Rows from block 5 of a small class-conditioned image diffusion model, named by matrix and row number. Rows with one number belong to one neuron. Each number is 500 + 40 x the weight over its row's rms, rounded and kept within 0 to 999. All counts start at 0. Numbers have three digits each. After the name is the row's rms in percent of the matrix's.
After each neuron's rows are labels from the 100 images, of 14976 (inputs lightly noised), where the neuron reaches its largest size: "colour at peak" is the nearest of a few named colours to the mean colour under the peak. Only what is clearly more common there than usual is listed. The data: microscope photos of single blood and bone marrow cells. In brackets: how many of the 100.
# gate: MLP gate (model.blocks.5.mlp.gate.weight, 416x160), inputs 0-79
# fc1: MLP up (model.blocks.5.mlp.fc1.weight, 416x160), inputs 0-79
# fc2: MLP down (model.blocks.5.mlp.fc2.weight, 160x416, transposed), outputs 0-79

gate.263 129:463527512584456525468497532526460504482558499482470531511411538412467562503508515510489504462456482534514524522463451506528509491568559452501484410473403420453567405479434520527467542491443496515467458518492467444511498454454507513487479456
fc1.263 089:547512515512530459511498486476434529475508500504560440537496375548458396473491498528574516550522530500488408499508511480463501513525461503417502528504500486477475493468478446490471426495528498495559479409444489496467436473500500508466491536
fc2.263 105:488485481478496449544475436543517491527521552508574528506585451415532548363514520534460422488527497425478563477501434504480512519484502496541532441484556596554548507536453536528485444538425483501463510483503563467577502515531458489500514492
colour at peak: purple (82)

gate.272 101:548506584506537494483472476519433510497416569534506479502515461565518528448529437519499576446528440506506453497487538444492512465520391483503509518449533496534505568463523495493489482498455490495504457495431458509493544467443464511495471561
fc1.272 098:499473579542455499547524509499537499500524517476563551489467493484513510584466516505480471506495515513509565510529427420463526554531513440502491500495487465505438516539470545463478490489488524486544518522523488496551476480540536449485499479
fc2.272 105:427501449509519535587463494534567426474482563487563547471498491510562476492424487490512471530491558457484492529466500500543553459462482523512555556477520469485522456501423460472500463496492517507470395527556539501510506419544500544495555541
colour at peak: white (77)

gate.227 074:517469540481541561514507530543532488504473454499451475442548498497590443547481480457479432516526469427542518467573509500504467500494473541481582536555533577499486500531486528529503542560499526515563553546538523511506529543562512490560546540
fc1.227 079:484556523527473535504503492505501509523498484480500570511513457472503438583581480502574461521533486484580463485459497488459481523555516629514528538452536486421497507564519370515480501518546504513519537489462472495489489503470524461482503515
fc2.227 090:496573524562514494485460458604460537477563533510517514528488551518517539447557470497630509468469503479493520482464496451456485464574409330582458486556537530535530549500505421556519482477522520502492506558523485485488483495449514438499536519
colour at peak: blue (49)

gate.242 070:566621546504577517515509563538491472510565477506528482571511427524538519455558540491437557507507481519524486460451506579508429485492477468433517474542480490465527524517436442509556503515480513450502524458506514514477544464482501499503518487
fc1.242 106:408540532570493445464486523525490447467604407451510513453490520493551557500509540486508522539430582510487529486492443493431439606497505458469512451572501472514487485524500561486499491481417439480448542512512509433553444512481525477467524427
fc2.242 088:537464444476559423467517426579538534509537440462508554486476488479484550437421492512445496505544496540476485518533497460525415382542447510517435460512501496482500503492514454505454450503496480469472468486518445510476565447520496518475446516
colour at peak: pink (63)

gate.333 104:488515612476475481436379518531518525501466485496436500576462598503562545516412449572503530476537466521516547533447516542535476500480477492436551498463424524528481514463528459486511504497443581504514482472453505474471498499469450494483488538
fc1.333 110:444522517572534476499545478461501507539524337493537500470479496498459461595523488448521532487502501487508551517519463492489527503474564475543471510486511493515474445488450604504495435497538467459477507472489507508529478511521532535550538462
fc2.333 097:361490475452571512471442533487462475489507487478502513505508544513452428493497522433471498465485488520462502475407520402578411455538492570477493499430458509497518486478501455526479575500482515504504470491547522485515444458441500495501531505
colour at peak: white (53)

gate.90 075:503427530539553497521481465502492467515492460511499475510471606474525492481490489564500495463505460551453460533479530501533485468469469418457547449531438456442454514474460415491446544499506478458511456479497460478448489491515473454390377506
fc1.90 092:650501553537529503542464503514497495507445446512454497518493480544501489436491421533500558501546504495488460383442459497510528583579421523490514474473492529528524503577499452472467508534502516484486496499514459515526514525517538514523515499
fc2.90 087:615471490532479519534536530527572426467526494511519523441513500477539517425483567500511501507485501493552521484465518509473592562444498528500531506504485499481523405502385476432509418518558532487512527504536484524488549453483586492497523483
colour at peak: blue (35); black (28)

gate.173 063:502461484492525525531512504506554510536528482513472500538468564483518504485513476487520478521513504462519468516490500465479460504508500583502548523524512578523499551571553563544556570582549575595588526553552608555472513546538505548539531511
fc1.173 068:646593500586496527472520517479454514471500472496476507495485503525501486427423507486572518611526496497501471473514424474475500599546491506492494551547453527504537437438418500536462480479480500500498539430477496561472531408498471455491498444
fc2.173 078:352611538546488459449475481498405511548497486495456530504478530513531494559465478487483477499490501483497509558489512537423481427647398446520473494478523493539499450461519520605513481433502485545598518456514487503528542503510521476500545535
colour at peak: blue (67)

gate.245 069:468504450497495486433545511524518558465507482491598484504543516549462543485479524461569478512499497455524524465508513446604517507499568512496537521513513558565544509506599600588588526532541546551540515543555563538499538535517525550496537527
fc1.245 073:332468556528507488497444513434415461467481617499507467466491569537573488456452450500530451487518468525503496503599502556506506516500590535552534495513486467464528508503449449495478472472500528543507505546557482438496520544524531517523500497
fc2.245 096:574461516536491433438494448568372546555585598494489581505490485486498522513550499483519487554504479472494520499589490591501498472547460422587405494446530441518488514520556499493554471469486473536495462479493456491503501482464496536494492520
colour at peak: pink (65)

gate.323 099:564470481543481514484541378529545497444504378434477546492418495513459456514547509495509551534511530540483484443475523488521479481507479444568530560511519501485514461499559507518471504500485424509518492500531446509580448515508539490463487476
fc1.323 082:515513499500502473472475547537388465486467519459528426531507438514560526514520454516465575409456437519478398501474503483499544507490478463473477456435522483497508514590501483517523527519502467549515479571518503497465524512492517513608453515
fc2.323 103:452513512504479453495452500504407492492538493484534449506513446542436489491486490521476444419475520471545524505480572530502497478527521536529547563478496486539493490510502469523501459534505411420494512562528446491539521534538450492518472503
colour at peak: blue (48)

gate.192 072:503485414382418499446447521519566503500500499510499482469567473492498497554503489512497467525536486510527503551544559415540577510486523502472503506460509559515479493492496574518505484519491545545491508465535550491445509511490507500531531500
fc1.192 091:552452409490496478499636467546509490504509502478519501536491484539416482558523535506549507499497476492464505518469486345510589520456476496488497504489580510534507478495500471504546500501501550536522471509468505548524500528533522501502526518
fc2.192 098:500513370414598502483570552485529513550475519500509532499514493457505516449500494504533500457474502512450478468479437419523376476469497491451579551591496502517486511463546552486491443494543494498524503494482448490481476543502501484509487483
colour at peak: white (77)

gate.412 066:459463538523522508536510520499586488546563456515573496563529506547516605415474556450580500444468478493564561456490448482653480481568564523534485558451465491543528519516480550497499517529508487501505473436496509492516497479497548497427531500
fc1.412 094:452495526499524420504490503514522507493555512527474445535494519477517504452489491518553464460473520448597497473425494581551520579509424525507456559466531495503504462533438512449445509511441512474499467494501484506518530550412501489493534510
fc2.412 090:512473537528508517509556500491503424457542567461454508490494496467520512502479495442486526536541501542415511507497532519528536533440547492460489528460499463474527381464559503439486496503548470450460495511497535553460509477482486483521466489
colour at peak: pink (82)

gate.2 096:435521478547519487556474470471516545436432510550575494530436525489433512564507513531492517521450483500493602491537480458513501402590531487485481472506476445505482527501537504522488499497495462480477500478427448416543516510516482516488507480
fc1.2 117:492474443444555504516552455509545423490484456461435583480540493488509508520553531481433579510534585503477457431430499489501478560517509455532488513496497500541484460457501573505514455516471546528439509441574520520483521476512525534444459470
fc2.2 125:495511508485515572505505491498503505432423525519440557593558636502481506451452476557508463439568444510560578486478494542468531474446504482496497465482499509491499517469474470516538528510493477546490542453470553424526543473456480483478428472
colour at peak: white (67)

gate.53 143:481528473518469454488552456522492545464500464497510475499458560454467520505519586468440445459428561555533502543465492514475516473531545489491427522562459463486501502496431477420504487456478462475495400504477459463526476511462496436472478405
fc1.53 131:587580681496528512511480535476554464527508487557505507502553459577478489506457467497541539534499440495476539495537489490472490539486480476467552498429518481507434496473513513509482462483479488486497515430482467464500496443537493487451491549
fc2.53 152:467448440468479480513540427494505496466501484489533507478530506514524447504493482492509462481468457474573468512476572501571488512544460460582508497449465546562474514515360497518467523540417435436453508544502561435505482518467575537439497450
colour at peak: pink (77)

gate.340 096:486462496553519442460542401497575534522457449504502503533407534556461524528483505472579497435531466478539539472523511467561495568478499465420583546461505501547502490482441503481546491556546487548590489447471481488584508500533476574439475532
fc1.340 126:530469450421452537529491541466479347554563492501534477483567475414568508521553416534414448546478503511399472532546528519493524476532508521521457422496476501416492521515516455509493522425540540543488491572518527499487494501521547495537460474
fc2.340 114:487445496459533515515528527529490569489517382511539438488533472503532553512512540504459510518462558506516540457561457427550525454546556529480513543548497501447573539512457529483499513516470470413531487508497485518416523516535494557483467499
colour at peak: blue (27)

gate.216 076:516434453506451479549504502523454497495530487470556499522486511501530520547445467504495467476491474479453534527573552511486502506528519434457559536473495526501512541493554576516531531513589563623592557500564516493527500511524527504454518558
fc1.216 084:505560475457539491568538476425502517503500499501563507479482518487462522445496486535440497479489541561403471516487456545501427533474504525506540522574462539456559503493509369515551503497521500530483490480408524503410483507495560482512533500
fc2.216 099:441562499508562520489526431546499509463506522516494479518495549549540524453511507481464580505416502518542575521427535614467519477480495462527501511474536465497450455516492416539474498497438505467510610502619528491584497475492438440503514469
colour at peak: purple (49)

gate.408 086:543485488524500446519556451520563487493446465481486512537429485509570470583474544532506538487485545486435588518548415458384575516454449465490589473527496493494469517501506505499503502565543510483564498476519513555517412542554554517423472489
fc1.408 087:436495507479416501499493401501515484479556467494528566505499526482498527526554530485492467515508570556523485531453481493492499467513553396523559542512492545483508460495496617543506490577516515532525538477518503541476510557466460455499510509
fc2.408 102:518504522505491492497498458508455468504517570530499506452433593495466516435523501482469489504521457517537546503533598496457475537472506522517454515457434511516506512551516496464537527551441477515444489542473536489550580584479549442544468493
colour at peak: blue (29)

gate.21 186:496485558546540491542531543543485589524550532598478458498407497590487504544467588540420484516475495473498577513609487491532557434536506547506479530477511449483509537488471471493482480483525458498527492445518508503548479522518399544495452462
fc1.21 113:546477513535469512464493515479495487530521501461458528511542497489519522536580481496538479448562477534561439499502563551449520578473480488488503507436484504502535502497475496498470514499495523547490457434472475525457499493452480504520453544
fc2.21 133:481474510462500505487532516509491542472530490413539485472569519534453546496463571576533544481554529576444509542517449514485481500472578486468464499524433550543516491439493507474552505478503468507477535499469490462457501352483515494495545553
colour at peak: white (53)

gate.231 103:557476482500510514503471526497484451489512467478495538529542459489621506623547562474438509498508503462532530451557578583523536543501470444491541542417455479500502501497487487527471464466458451510461467442535471516496477473506444536533460522
fc1.231 114:476502527516447527496483504476502528459446518464530519434472558552421517452387473601567484473443474550446488551513402489616416483506504443497488472556477471505468482492500518466496448430501488509512480520465516476503501504510457461462536489
fc2.231 106:511515544567426518558488507521503506470475560540470559460526540491467520467486488562510500487492459488523433460475478477397530533479506498535444513419530504501467489506445509429466569559465463483484489525488489494507513507525457510495465494
colour at peak: purple (55)

gate.393 072:598595398424449506509516499457587544547507586511594505515588505492461528531549507482439479497492495459493490498499502530525612543483502407453474523503460446504489449487495520479497498525479479524495530457467500468445508514481511483505489493
fc1.393 094:487505423497541495523464525505496523433478420558564502538508504528508536515481522494596503586471493468544469479477506441590532501544462504433550498488521489563538502494534505589530500526543499500470533484471518528485501544489439502551514526
fc2.393 080:472562458411521501518463534483596436462490637490545518482471473504486467496477507497485528543465491505523472497531518544492436440455550584512603510498459447502546485501470520495502526492511525560498470517498545514494527443508454453550533448
colour at peak: white (51)

gate.60 128:475492481419491478493466487471571505514521570530508436482516458493472465421533497507450522496499484564464482517505499506448557490469502490531438492429508462471486468469481521536404458463480454424521586437468463538435505413461504467498510524
fc1.60 115:671606583516485463483438490511487534501476564529507509478489500500512458491472501505515546494522499481512485568447496504474470561527513475499449479510488521493504471493475482478488498504484537512493517502521476506499512520543541452514549493
fc2.60 116:603439420511445491502604472458530550451458429535504456476486502523451501483511514486540513473481486515529495489446538578545461561475514507484475456513465507523546480438497415497493530514539556468555542423547541501443548476419557462552437470
colour at peak: white (45)

gate.297 073:496520501506529479471573512489502499482542462446602506444520541563502482589454498484493538472489529512473463562508507521490500451519575495469502461442498575492516516525503566534558512558526503621549542591555550535482484511571541438518501495
fc1.297 078:536463516438469531526517523546500506530446527504426559501498455484503594461618484571501492469536466455464494433492441537547472585431487503533425423612478502602484525501563518504456426467476489440492480491533528485524499542475529547519508490
fc2.297 092:453498549469466484551467496449515483453466506523481471517496472562501442542448520502549499461507501513616521501561572506520509475509512487508583576492437413527479527431500542495521498427470482568455476461500552495473521517527537616461523467
colour at peak: purple (61)

gate.354 135:475533553465536391470556480497501477520513443549519448567493450542449479401478512410498503501450471442523540500490502521566518480502497546508456498442455455512452510490497553465505476491439433496513459502534490458554459539483497552428445443
fc1.354 104:461482380561470567517396553443506497451518597395518513498499508532511554540528443558512545488519516501503446483514522527461455472482513475478456523506536484523518492494498505511511496444523462488379502479521480507412532480522484486512506506
fc2.354 119:485470534564505504520515507543463426463529437483498469485459524449477495529525566406566479470502475515585516536433516507478498482534506516582445500503526520525481524446410472470492503500411500415489462477516447520463505543483390443527550511
colour at peak: blue (51); purple (43)