From a checkpoint of a small class-conditioned image diffusion model.
Training: nadamw at rate 0.00085, batches of 128.
Data: trained on microscope photos of single blood and bone marrow cells, 12.7 epochs.
Rows from block 7 of a small class-conditioned image diffusion model, named by matrix and row number. Rows with one number belong to one neuron. Each number is 128 + 32 x the weight over its row's rms, rounded and kept within 0 to 255. All counts start at 0.
After each neuron's rows are labels from the 100 images, of 14976 (inputs lightly noised), where the neuron reaches its largest size: "patch colour" is the nearest of a few named colours to the mean colour under the peak. Only what is clearly more common there than usual is listed. The data: microscope photos of single blood and bone marrow cells. In brackets: how many of the 100.
# gate: MLP gate (model.blocks.7.mlp.gate.weight, 416x160), inputs 0-79
# fc1: MLP up (model.blocks.7.mlp.fc1.weight, 416x160), inputs 0-79
# fc2: MLP down (model.blocks.7.mlp.fc2.weight, 160x416, transposed), outputs 0-79

gate.364 [ 94 126 129  63 149 109 156  84  61 187 147 103 128 140  30 119 134 167 117 114 182  97 124  71 153 122 134 123 127  71 153  83 128  72 122 146  84 100 172 128 148  68 142 127 122 108  90 189  90  85 127 145 171 106 139 139 136 166 145 152 116 159  94 125  95 158 167 114 136 115 104 153 135 132 124 117 132 134 157 131]
fc1.364 [129 194 122 174 116 156 121  86 134  76 118 147 123 198 128  70 139  92 109 101 154 152 151 123 154 141 121 131 157 128 122 154  77 154 142 142 168 151 101 137  46 120 103 130 159 171 112  63 133  86 113  90  69 149 124  97  70  90 129 132 136  76 140 145 102 102  95 122 125  89 111 103  99 115 127 110 130 124 109 126]
fc2.364 [103 128 135  88 134 109  97 123  74  88 152 128 128 108 112 186 112 132 127 114 195  37  96 165 109 128 118 128 107 169  87 133 130  67 107 153 212 105  93 119 127 177 155 186 118 131 129 171 190 134 143 152 179 124 132 135 127  90 141 104 171 100  85  91 122  92  77 150  95 127 122 142 169 101 134 104 123 135 118 139]
patch colour: purple (56)

gate.152 [110 160 157 182 159 112 188 141  73 134 128 122 135  97  94 130 102 137  86 132  72 225  73 124 175 141  65 116 133 143 117 131 149 110 136 141 142 123 175 127  72 139 125 116 159 170 104 179 149 123 137 116 185 123 117 124 131 146 143 140 117 196 109 104 126 122 123 135 141  98 130 122  69 130 181 137 207  83 153 152]
fc1.152 [135  78  89  95 117 147  76 132 153 150 145 134 110 113  62  87 114 104 226  48 151  78 189 107 127 164 132 114 132 157 116 141  95 117  86  78  85 122 159 103 128 139  89  97 101  89 127 128  98 109 145 145 108 113 135 145 152 174 156 120 206 140 145 156 156 188 125 158 136 128  76 122 132  95 138 115 103 123  97 137]
fc2.152 [195 146 136 116 112 119  40 141 149  63  84 117 109 108  41 168 182 136 127 149 132 153  97  93 124 161 175 126 117  97  60 106 158 119 138 164 115 103 114 167 109 118 128 126  98  95 158 111 175 105 194 171 116 149 104 197 158  98 104 154 159  98 119  93 107 132 140 140 121 106  51 139  96  53 118 145  55 131 133 111]
patch colour: purple (49)

gate.399 [183 147 117 174  97 111 159 134 127  69 113 124 155 127 118 129 153 110  78 127 163 140  54 102 133 137 107 177 131  57 139 124 101 138 156  71 161 112 197 159 128 172 166 157 119 152  78 167 133  63 118 128 129 147 115  94  72  80  78 131 132 171 111 104 191  95 127 103  79 127  72 102 133 105  60  96 159 127  91 182]
fc1.399 [158 120 131 173 161 134 122 187 120 127  74 129 153 158  95 144 172 126  74 121 178 131 130 112 127 103  76  51 153 107 128 152  93 129 130 107  70  94 127 140  68 141 134 123 164 228 136 130 178 103 130 143 117 133 135 153 125 132 163 187 125 132  94  74 164 134 154 124  61 109 122 133 138 134 127 129 183 147 153 129]
fc2.399 [ 73 113 109 128  81 126 172 128 108 117 161 124 150 116 171  97 112 128 143  85 128 153 122 156 129  69  79 120 123 123 156 143 152 125 114 115 111 127 128 174  84 158  96 151 102  65 128  65 161  98  68 123 124 123 145 123 112 134 210  99 141 159  98 163 128 128 142 125 152  96 185 132 112 168 197 150 185 132 174  24]
patch colour: white (82)

gate.97 [175  75 139 145 127 176 185 101 141 153 105 122 112 118 145 105  73 154 161 126 108 144 137 137 150 106 151 108  76 140 153 133 146  93 159 165 153 129 204 185 111 109 137 115 138 145 109 119 128 145 145 134 135 145 137 157 147 180 161 141 163 174 164 183 167 141 193 125 176 137 151 136 200 146 203 135 194 191 150 143]
fc1.97 [152  63  78 113 139 169 123  74 123 117 123 159 125 100 163 116 127 119 108 112 131 103 105 198 120 175 142 114 127 177 137 164 168 124  68 166  99 122  96 105 175 111 104 128  56 148 111 198 137 138 125 119 148 139 131 140 194  92 136 168 174 193 152  88 135 135 124 132 107 112 167 119 128 126 127 134 130 136 110 196]
fc2.97 [ 69 203 110 112  74 114 159 135 144 144 170 121 147 146 154 144 142 158 130 120  90 105  91 154 147 154 151 178 118 112 125 122 130 119  86 129  93 147 100 107 217 147 171 188 169 107  89 119 155 135 125 104 114 120 142 116  62  89 134 140 212 140 163 110 109 179 176 133 157  92 121 136  72 128 130 102 153 138 130 139]
patch colour: purple (58)

gate.276 [246 254 147 115 114 125  99 210 151 127  83 117 148 158 130 145 109 190 118 127 132 109 122 159 121 123 116 114 106 126 110 162 131 145 136 145 160 144 105 182 163 162 166 116 163 136 131  94 107 214 118  84 124 153 132  81  79 119 137 142 109  50  91 115  94 112  81 118 103 124 118 172 132 109 141 108 125 139  73 100]
fc1.276 [ 98 122  96 135 118 170 179  72  53 114 113 164  85  89 142  57 171 105 107 126 108 110 114 110 128 182 148  98 104 146 159 139 118 161 124  85 126  57 157 148  88 148 128 175  88 112 134 153 133 110 132 133 117 149 112 139 181 101 129 106 113 189 136 103 124 139 191 118 123 119 176  96 140 100 108 122  65 124 145 157]
fc2.276 [152 110 114 126  68 143 137 162 101 118 157 197 164 135 102 159 125 128 111 135 130 118 128 132 129  88 149 108 126 115 121 106 114 136 111 101  87  48 152 138 137  86 173 118 188 130 117 116 150 129 115 172 112 194 160 142 167 162 186 127 137 134 118 139 155 143 149 116 117 129  98 123 147 120  98 125 124 118  68 141]
patch colour: white (47)

gate.138 [133 164 129 131  68 117 133  98 168 143  72 151 134  84  71 124 120 159 131 147 117  78 183 175 139 116 110 199 164  76 121 165 168 121 114 163 103 132  98  83 135 148 169  74 160 137  89 109 131 172  73 116 156 142 147  76  98  94  84 151  94  38 129 141 103 103 116 112 105 136  96 141 113 116 116 117 148 103 146 120]
fc1.138 [ 59 200 203 167  92 152 141 149 129  91 141 121 153 109  62 135 154 112  81 151 102 182 128 121 138 118 120 182 121 155 140 128 130  95 181 112 152 129 109 106 119   0 164 104 188 155  75 145 155 133 138 116 124 132  96 106 122 179 129 123 126 146 119 132 120 112 165 134 114 133 120 114 128 120 134 131 105 139 155 135]
fc2.138 [108 120 145 133  90 128 179  85  87 162 133 136 129 136  80 108 112 212 142 112 174 151 140  94 144 114 112 160 158  83 110 103 151 152 190 152 108 142 141 154  99 120 141 125 179 133 155 143  87  92 130 146  91 121 202 119  64 163 175 158 111 113 151 158 145 181 136 140 121 109 111  96 125 196 121 118 172 137 131 123]
patch colour: white (53)

gate.392 [ 98 146  87 168 123 147 141 132  94  83 156 178 144 153 131 115 153  49 152 107 134  74  82 114 100 207 154  80  89 125 152 118 100 155 118 114 184 129 150  52  74 146 113 126 175 179 139 103 115 116  97 130 106 140  75 162 135 183 129 108 119 103 131 116 123 120 162 126 139 131 122 130 129 104  81 119 162 145 154 109]
fc1.392 [164 123 171 142 152 125  95 158 130 117 107 111 113  93 131 133 126 227 100 123 136 162 172 106 116  32 111 179 194 108 130 133 199 118  85 127 105 108  60 123 135 136 140 127  90  57 169 220 131 144 142 132 143 105 134 127 162 130 139 119 131 160  95 136 157 154 128 153  82 116 128 140 102 184 140 190 106  71 114 131]
fc2.392 [ 99 218 153 155  79 150  68 144 132 145  90 113 128  96 101 140 166 120  92 124 121 166 132 141  96 114 125 123  89 122 110 143 159 130  86 127  91 166 159 131 197 140  72 147 154 138 142 138 148 100 150 153 133 189 107 102 169  91 117 145 167  99 125 105 129 124  68 127 142 144  84  88 146 133 141 109  92 169  89 143]
patch colour: white (66)

gate.315 [104 169 148 160 154 101 122 133 125 155 162 115 126 132  75 177 122 161 101 109 114 126 136  98 109  98  96 109 123 185  77 192 145 112  92 139 145 161 201 133  37  92  87 180 104 131  79 128 127 101 125 166 105 163 143 115 138 173 186 124 170 166  92 161 134 171 126 131 151 118 150 135  76 133 138 188 104 178 115 157]
fc1.315 [153 120 143  95 132 115 134 128 128  92 130 168 143 167 190 122 176 141 113   8 242 160 178 118 131  95 109 138 131  72 200 132 147 178 135 130 127  69  60 109 148 123 127  86 155  93 148 169  94 161 127 155 126 108  89  93  95  66 102 164  84 138 135 157 137 129 151  85 120 161 178  74 139 148 129  79  94  78 125 139]
fc2.315 [121 169 149 141 116 125 136 151 131 124 145  91 173 144 125 158 116 143 115 231  91  86  99 110 133 172 145 120 127  50 161 143 128  48 128 148  94 132  32 125 158 130 139 214 122 131 117 101 163 125  95 114 106 132 105 138 110  74  88  79  72 124 121 128 137 144  97 106  91  87 142 126  76 160 110 164 113 159 154  85]
patch colour: purple (46)

gate.342 [ 70  82 123 123 190 138 141 161 138 138 177 128 138 118  99 130  96 160 135 124 171 153  85 122  34  85 143 156 111 134 167 129  86 107 157 126  71 129 117  93 179 103 132 126 128 140 181 126 165 147 140 187 157 112 118 118 174 169 134 149 142 151 131 176 128 134 117 127 144 126 182 136 137 107 121 169 151 145 130 173]
fc1.342 [103 127 135 162  89 135 101 138 159 161 137 149 130 167  86  91 126 128 127 135 108 151  80 125 123 205 130 104 146 123  77 111 140 141 132  41 132 142 133 128 166 176 202  92  83 124 157  93 137 135 131 125 138 124 149 170  70 134  93 120 167 100 118 154 141 125 120 103 117 150 175 125 145 120 124 158 155 164 116 110]
fc2.342 [163 169 145 149 214 104 153 109 112 173  82 136 124 141  41 149 144 152  81 113 142 115 113  97 126 179 128 147 147 175  81 119 146 100 141 184 136 128 150  86 135 160  93 203 100 124 164 135 138 141 125  99 154 116 131  60 139 130 150 170 154 145 106 173 183 155  91 118  69 129 117  72 150 173  88 113 170 140  97 106]
patch colour: purple (75)

gate.382 [142 127 162 118 134 166 149  60 124 129 147 130 140 121 148 154 154 111 118 107  70 140 143 122  98 188 102 157 130 121 110 127 116 126 117 101 155 117  81 114  28 133 154 125 130 128  91 129 106  49 106 124 118 119 127 111 150 129  95  91 104 120 125 136 116 130 152 101 119 138 125  65 140  79 137 170 120  89 165 185]
fc1.382 [124 115 124 134 177 110  84 195  79 113 168 112  91 108  85  98 149 121 163 111 175 157 100  77 229  97 127 102 105 171 128 146 108 160 125 137  89 131 150 112 150 172 124 153  95  79 178 201 110 104 164 134  81 142 136 129 126 103 173 110 115 153 151  98 189 173 128 143 150 105 160 156 102 124 177  70  98 143  60 101]
fc2.382 [147 113  95 163 209 193  95 121  89 144 133 101  75 110 148 178 161  99 110 113  89 102 138 174 126  40 187 118 124 128 150 126 121 111 123  86 129 134 196  94 154  98 148 131 112  64 105 139 111 141 138 110 128 156 135  76 152 108 157 117 150 115  49 164 159 142  65 229 127 162  97  98 174 154 132 133 150  64 109 167]
patch colour: white (50)

gate.150 [134 146 173 137 108 131 146 188 126 139 135 157 181 100 162 162 153 103 110 141 124 119 110  89  70 120 122  81 133  81 121  85 115 101 138  76 124 159 133 130 134  93 145  87 132 145 129 124 145 168 162 141 106 186 151 193 132 116 100 201 168 134 147 158 169 145 141 167 168 140 131 168 168 143 140 204 140 104 169 150]
fc1.150 [ 95 233 173 123 155 141 128 103  94  78 108 128 149 122 122 144 161  81 114 100 173 104  69 163 131 173 107 127 131 137  85  88 150 102  85 112 128  66  77 156 163 112 138  75 163 182 133 133  34 167 148 108  91  89 110 177 136  55 121 160 161 192 109 102 123 115  88 139 134 139  96  94 146 134 156 110 134 128 142  78]
fc2.150 [139  55 174  92  79 103 130 136 116  90 102 171 108 107  88 150 171 167  84 108 114 118 103 130 165 115 122 105 128 145 131 133 141 153 143 140 115 189  86 123 180  99 120  90 127 110 139 121  93 195  98 168 115 179 121  82  73 110 119 128 154 134 126 120  96 133 103 110 167  62 111  95 148 121 112 124 156  76  97 183]
patch colour: purple (46)

gate.300 [148 176 118 138 122 102 141 172 153 152 106 134 131 154 124  90 139 105  69 148  83 192 123 101 155  99 148  99  89 148  52  16 101 107 152 162 174 127 122 123 112 128 129 136 157 135 172  70 135 131 123 156 128 135 158 130 146 218 126 163  92 163 134 112 151 140 132 112 189 125 187 150 125 140 148 166 124 121 123  85]
fc1.300 [142 207 164 137 150  84 174 144  89 139 127 139 159 102 120 212 154 155 101 154 160 144  80 114 191  97 146 125 183 125 108 168 185 112  93 115 171  87 167 123 106 141  63 172 149 185 112 104 165  53 128 129 156 140 179 109 142  78 102 145 126 181  84 130 150 132 163 164  94 154 116 130 121 191 101 142 130 129 155 140]
fc2.300 [115  56 189 108 115 168 161 135 118 153 174 101 170 121 120  60 110 168 112 140 128 123 181 126 195 123 103 173 218 172 127  91  96  92 198 158 160 150 141 115 106  78 154 101 136 135  66 137 128  88 117 138 106 126 189 133 103 124  98 128 126 156 142  88 118 135 153 150 137 129 126 165 143 188 154 114 145 166 141 130]
patch colour: purple (45)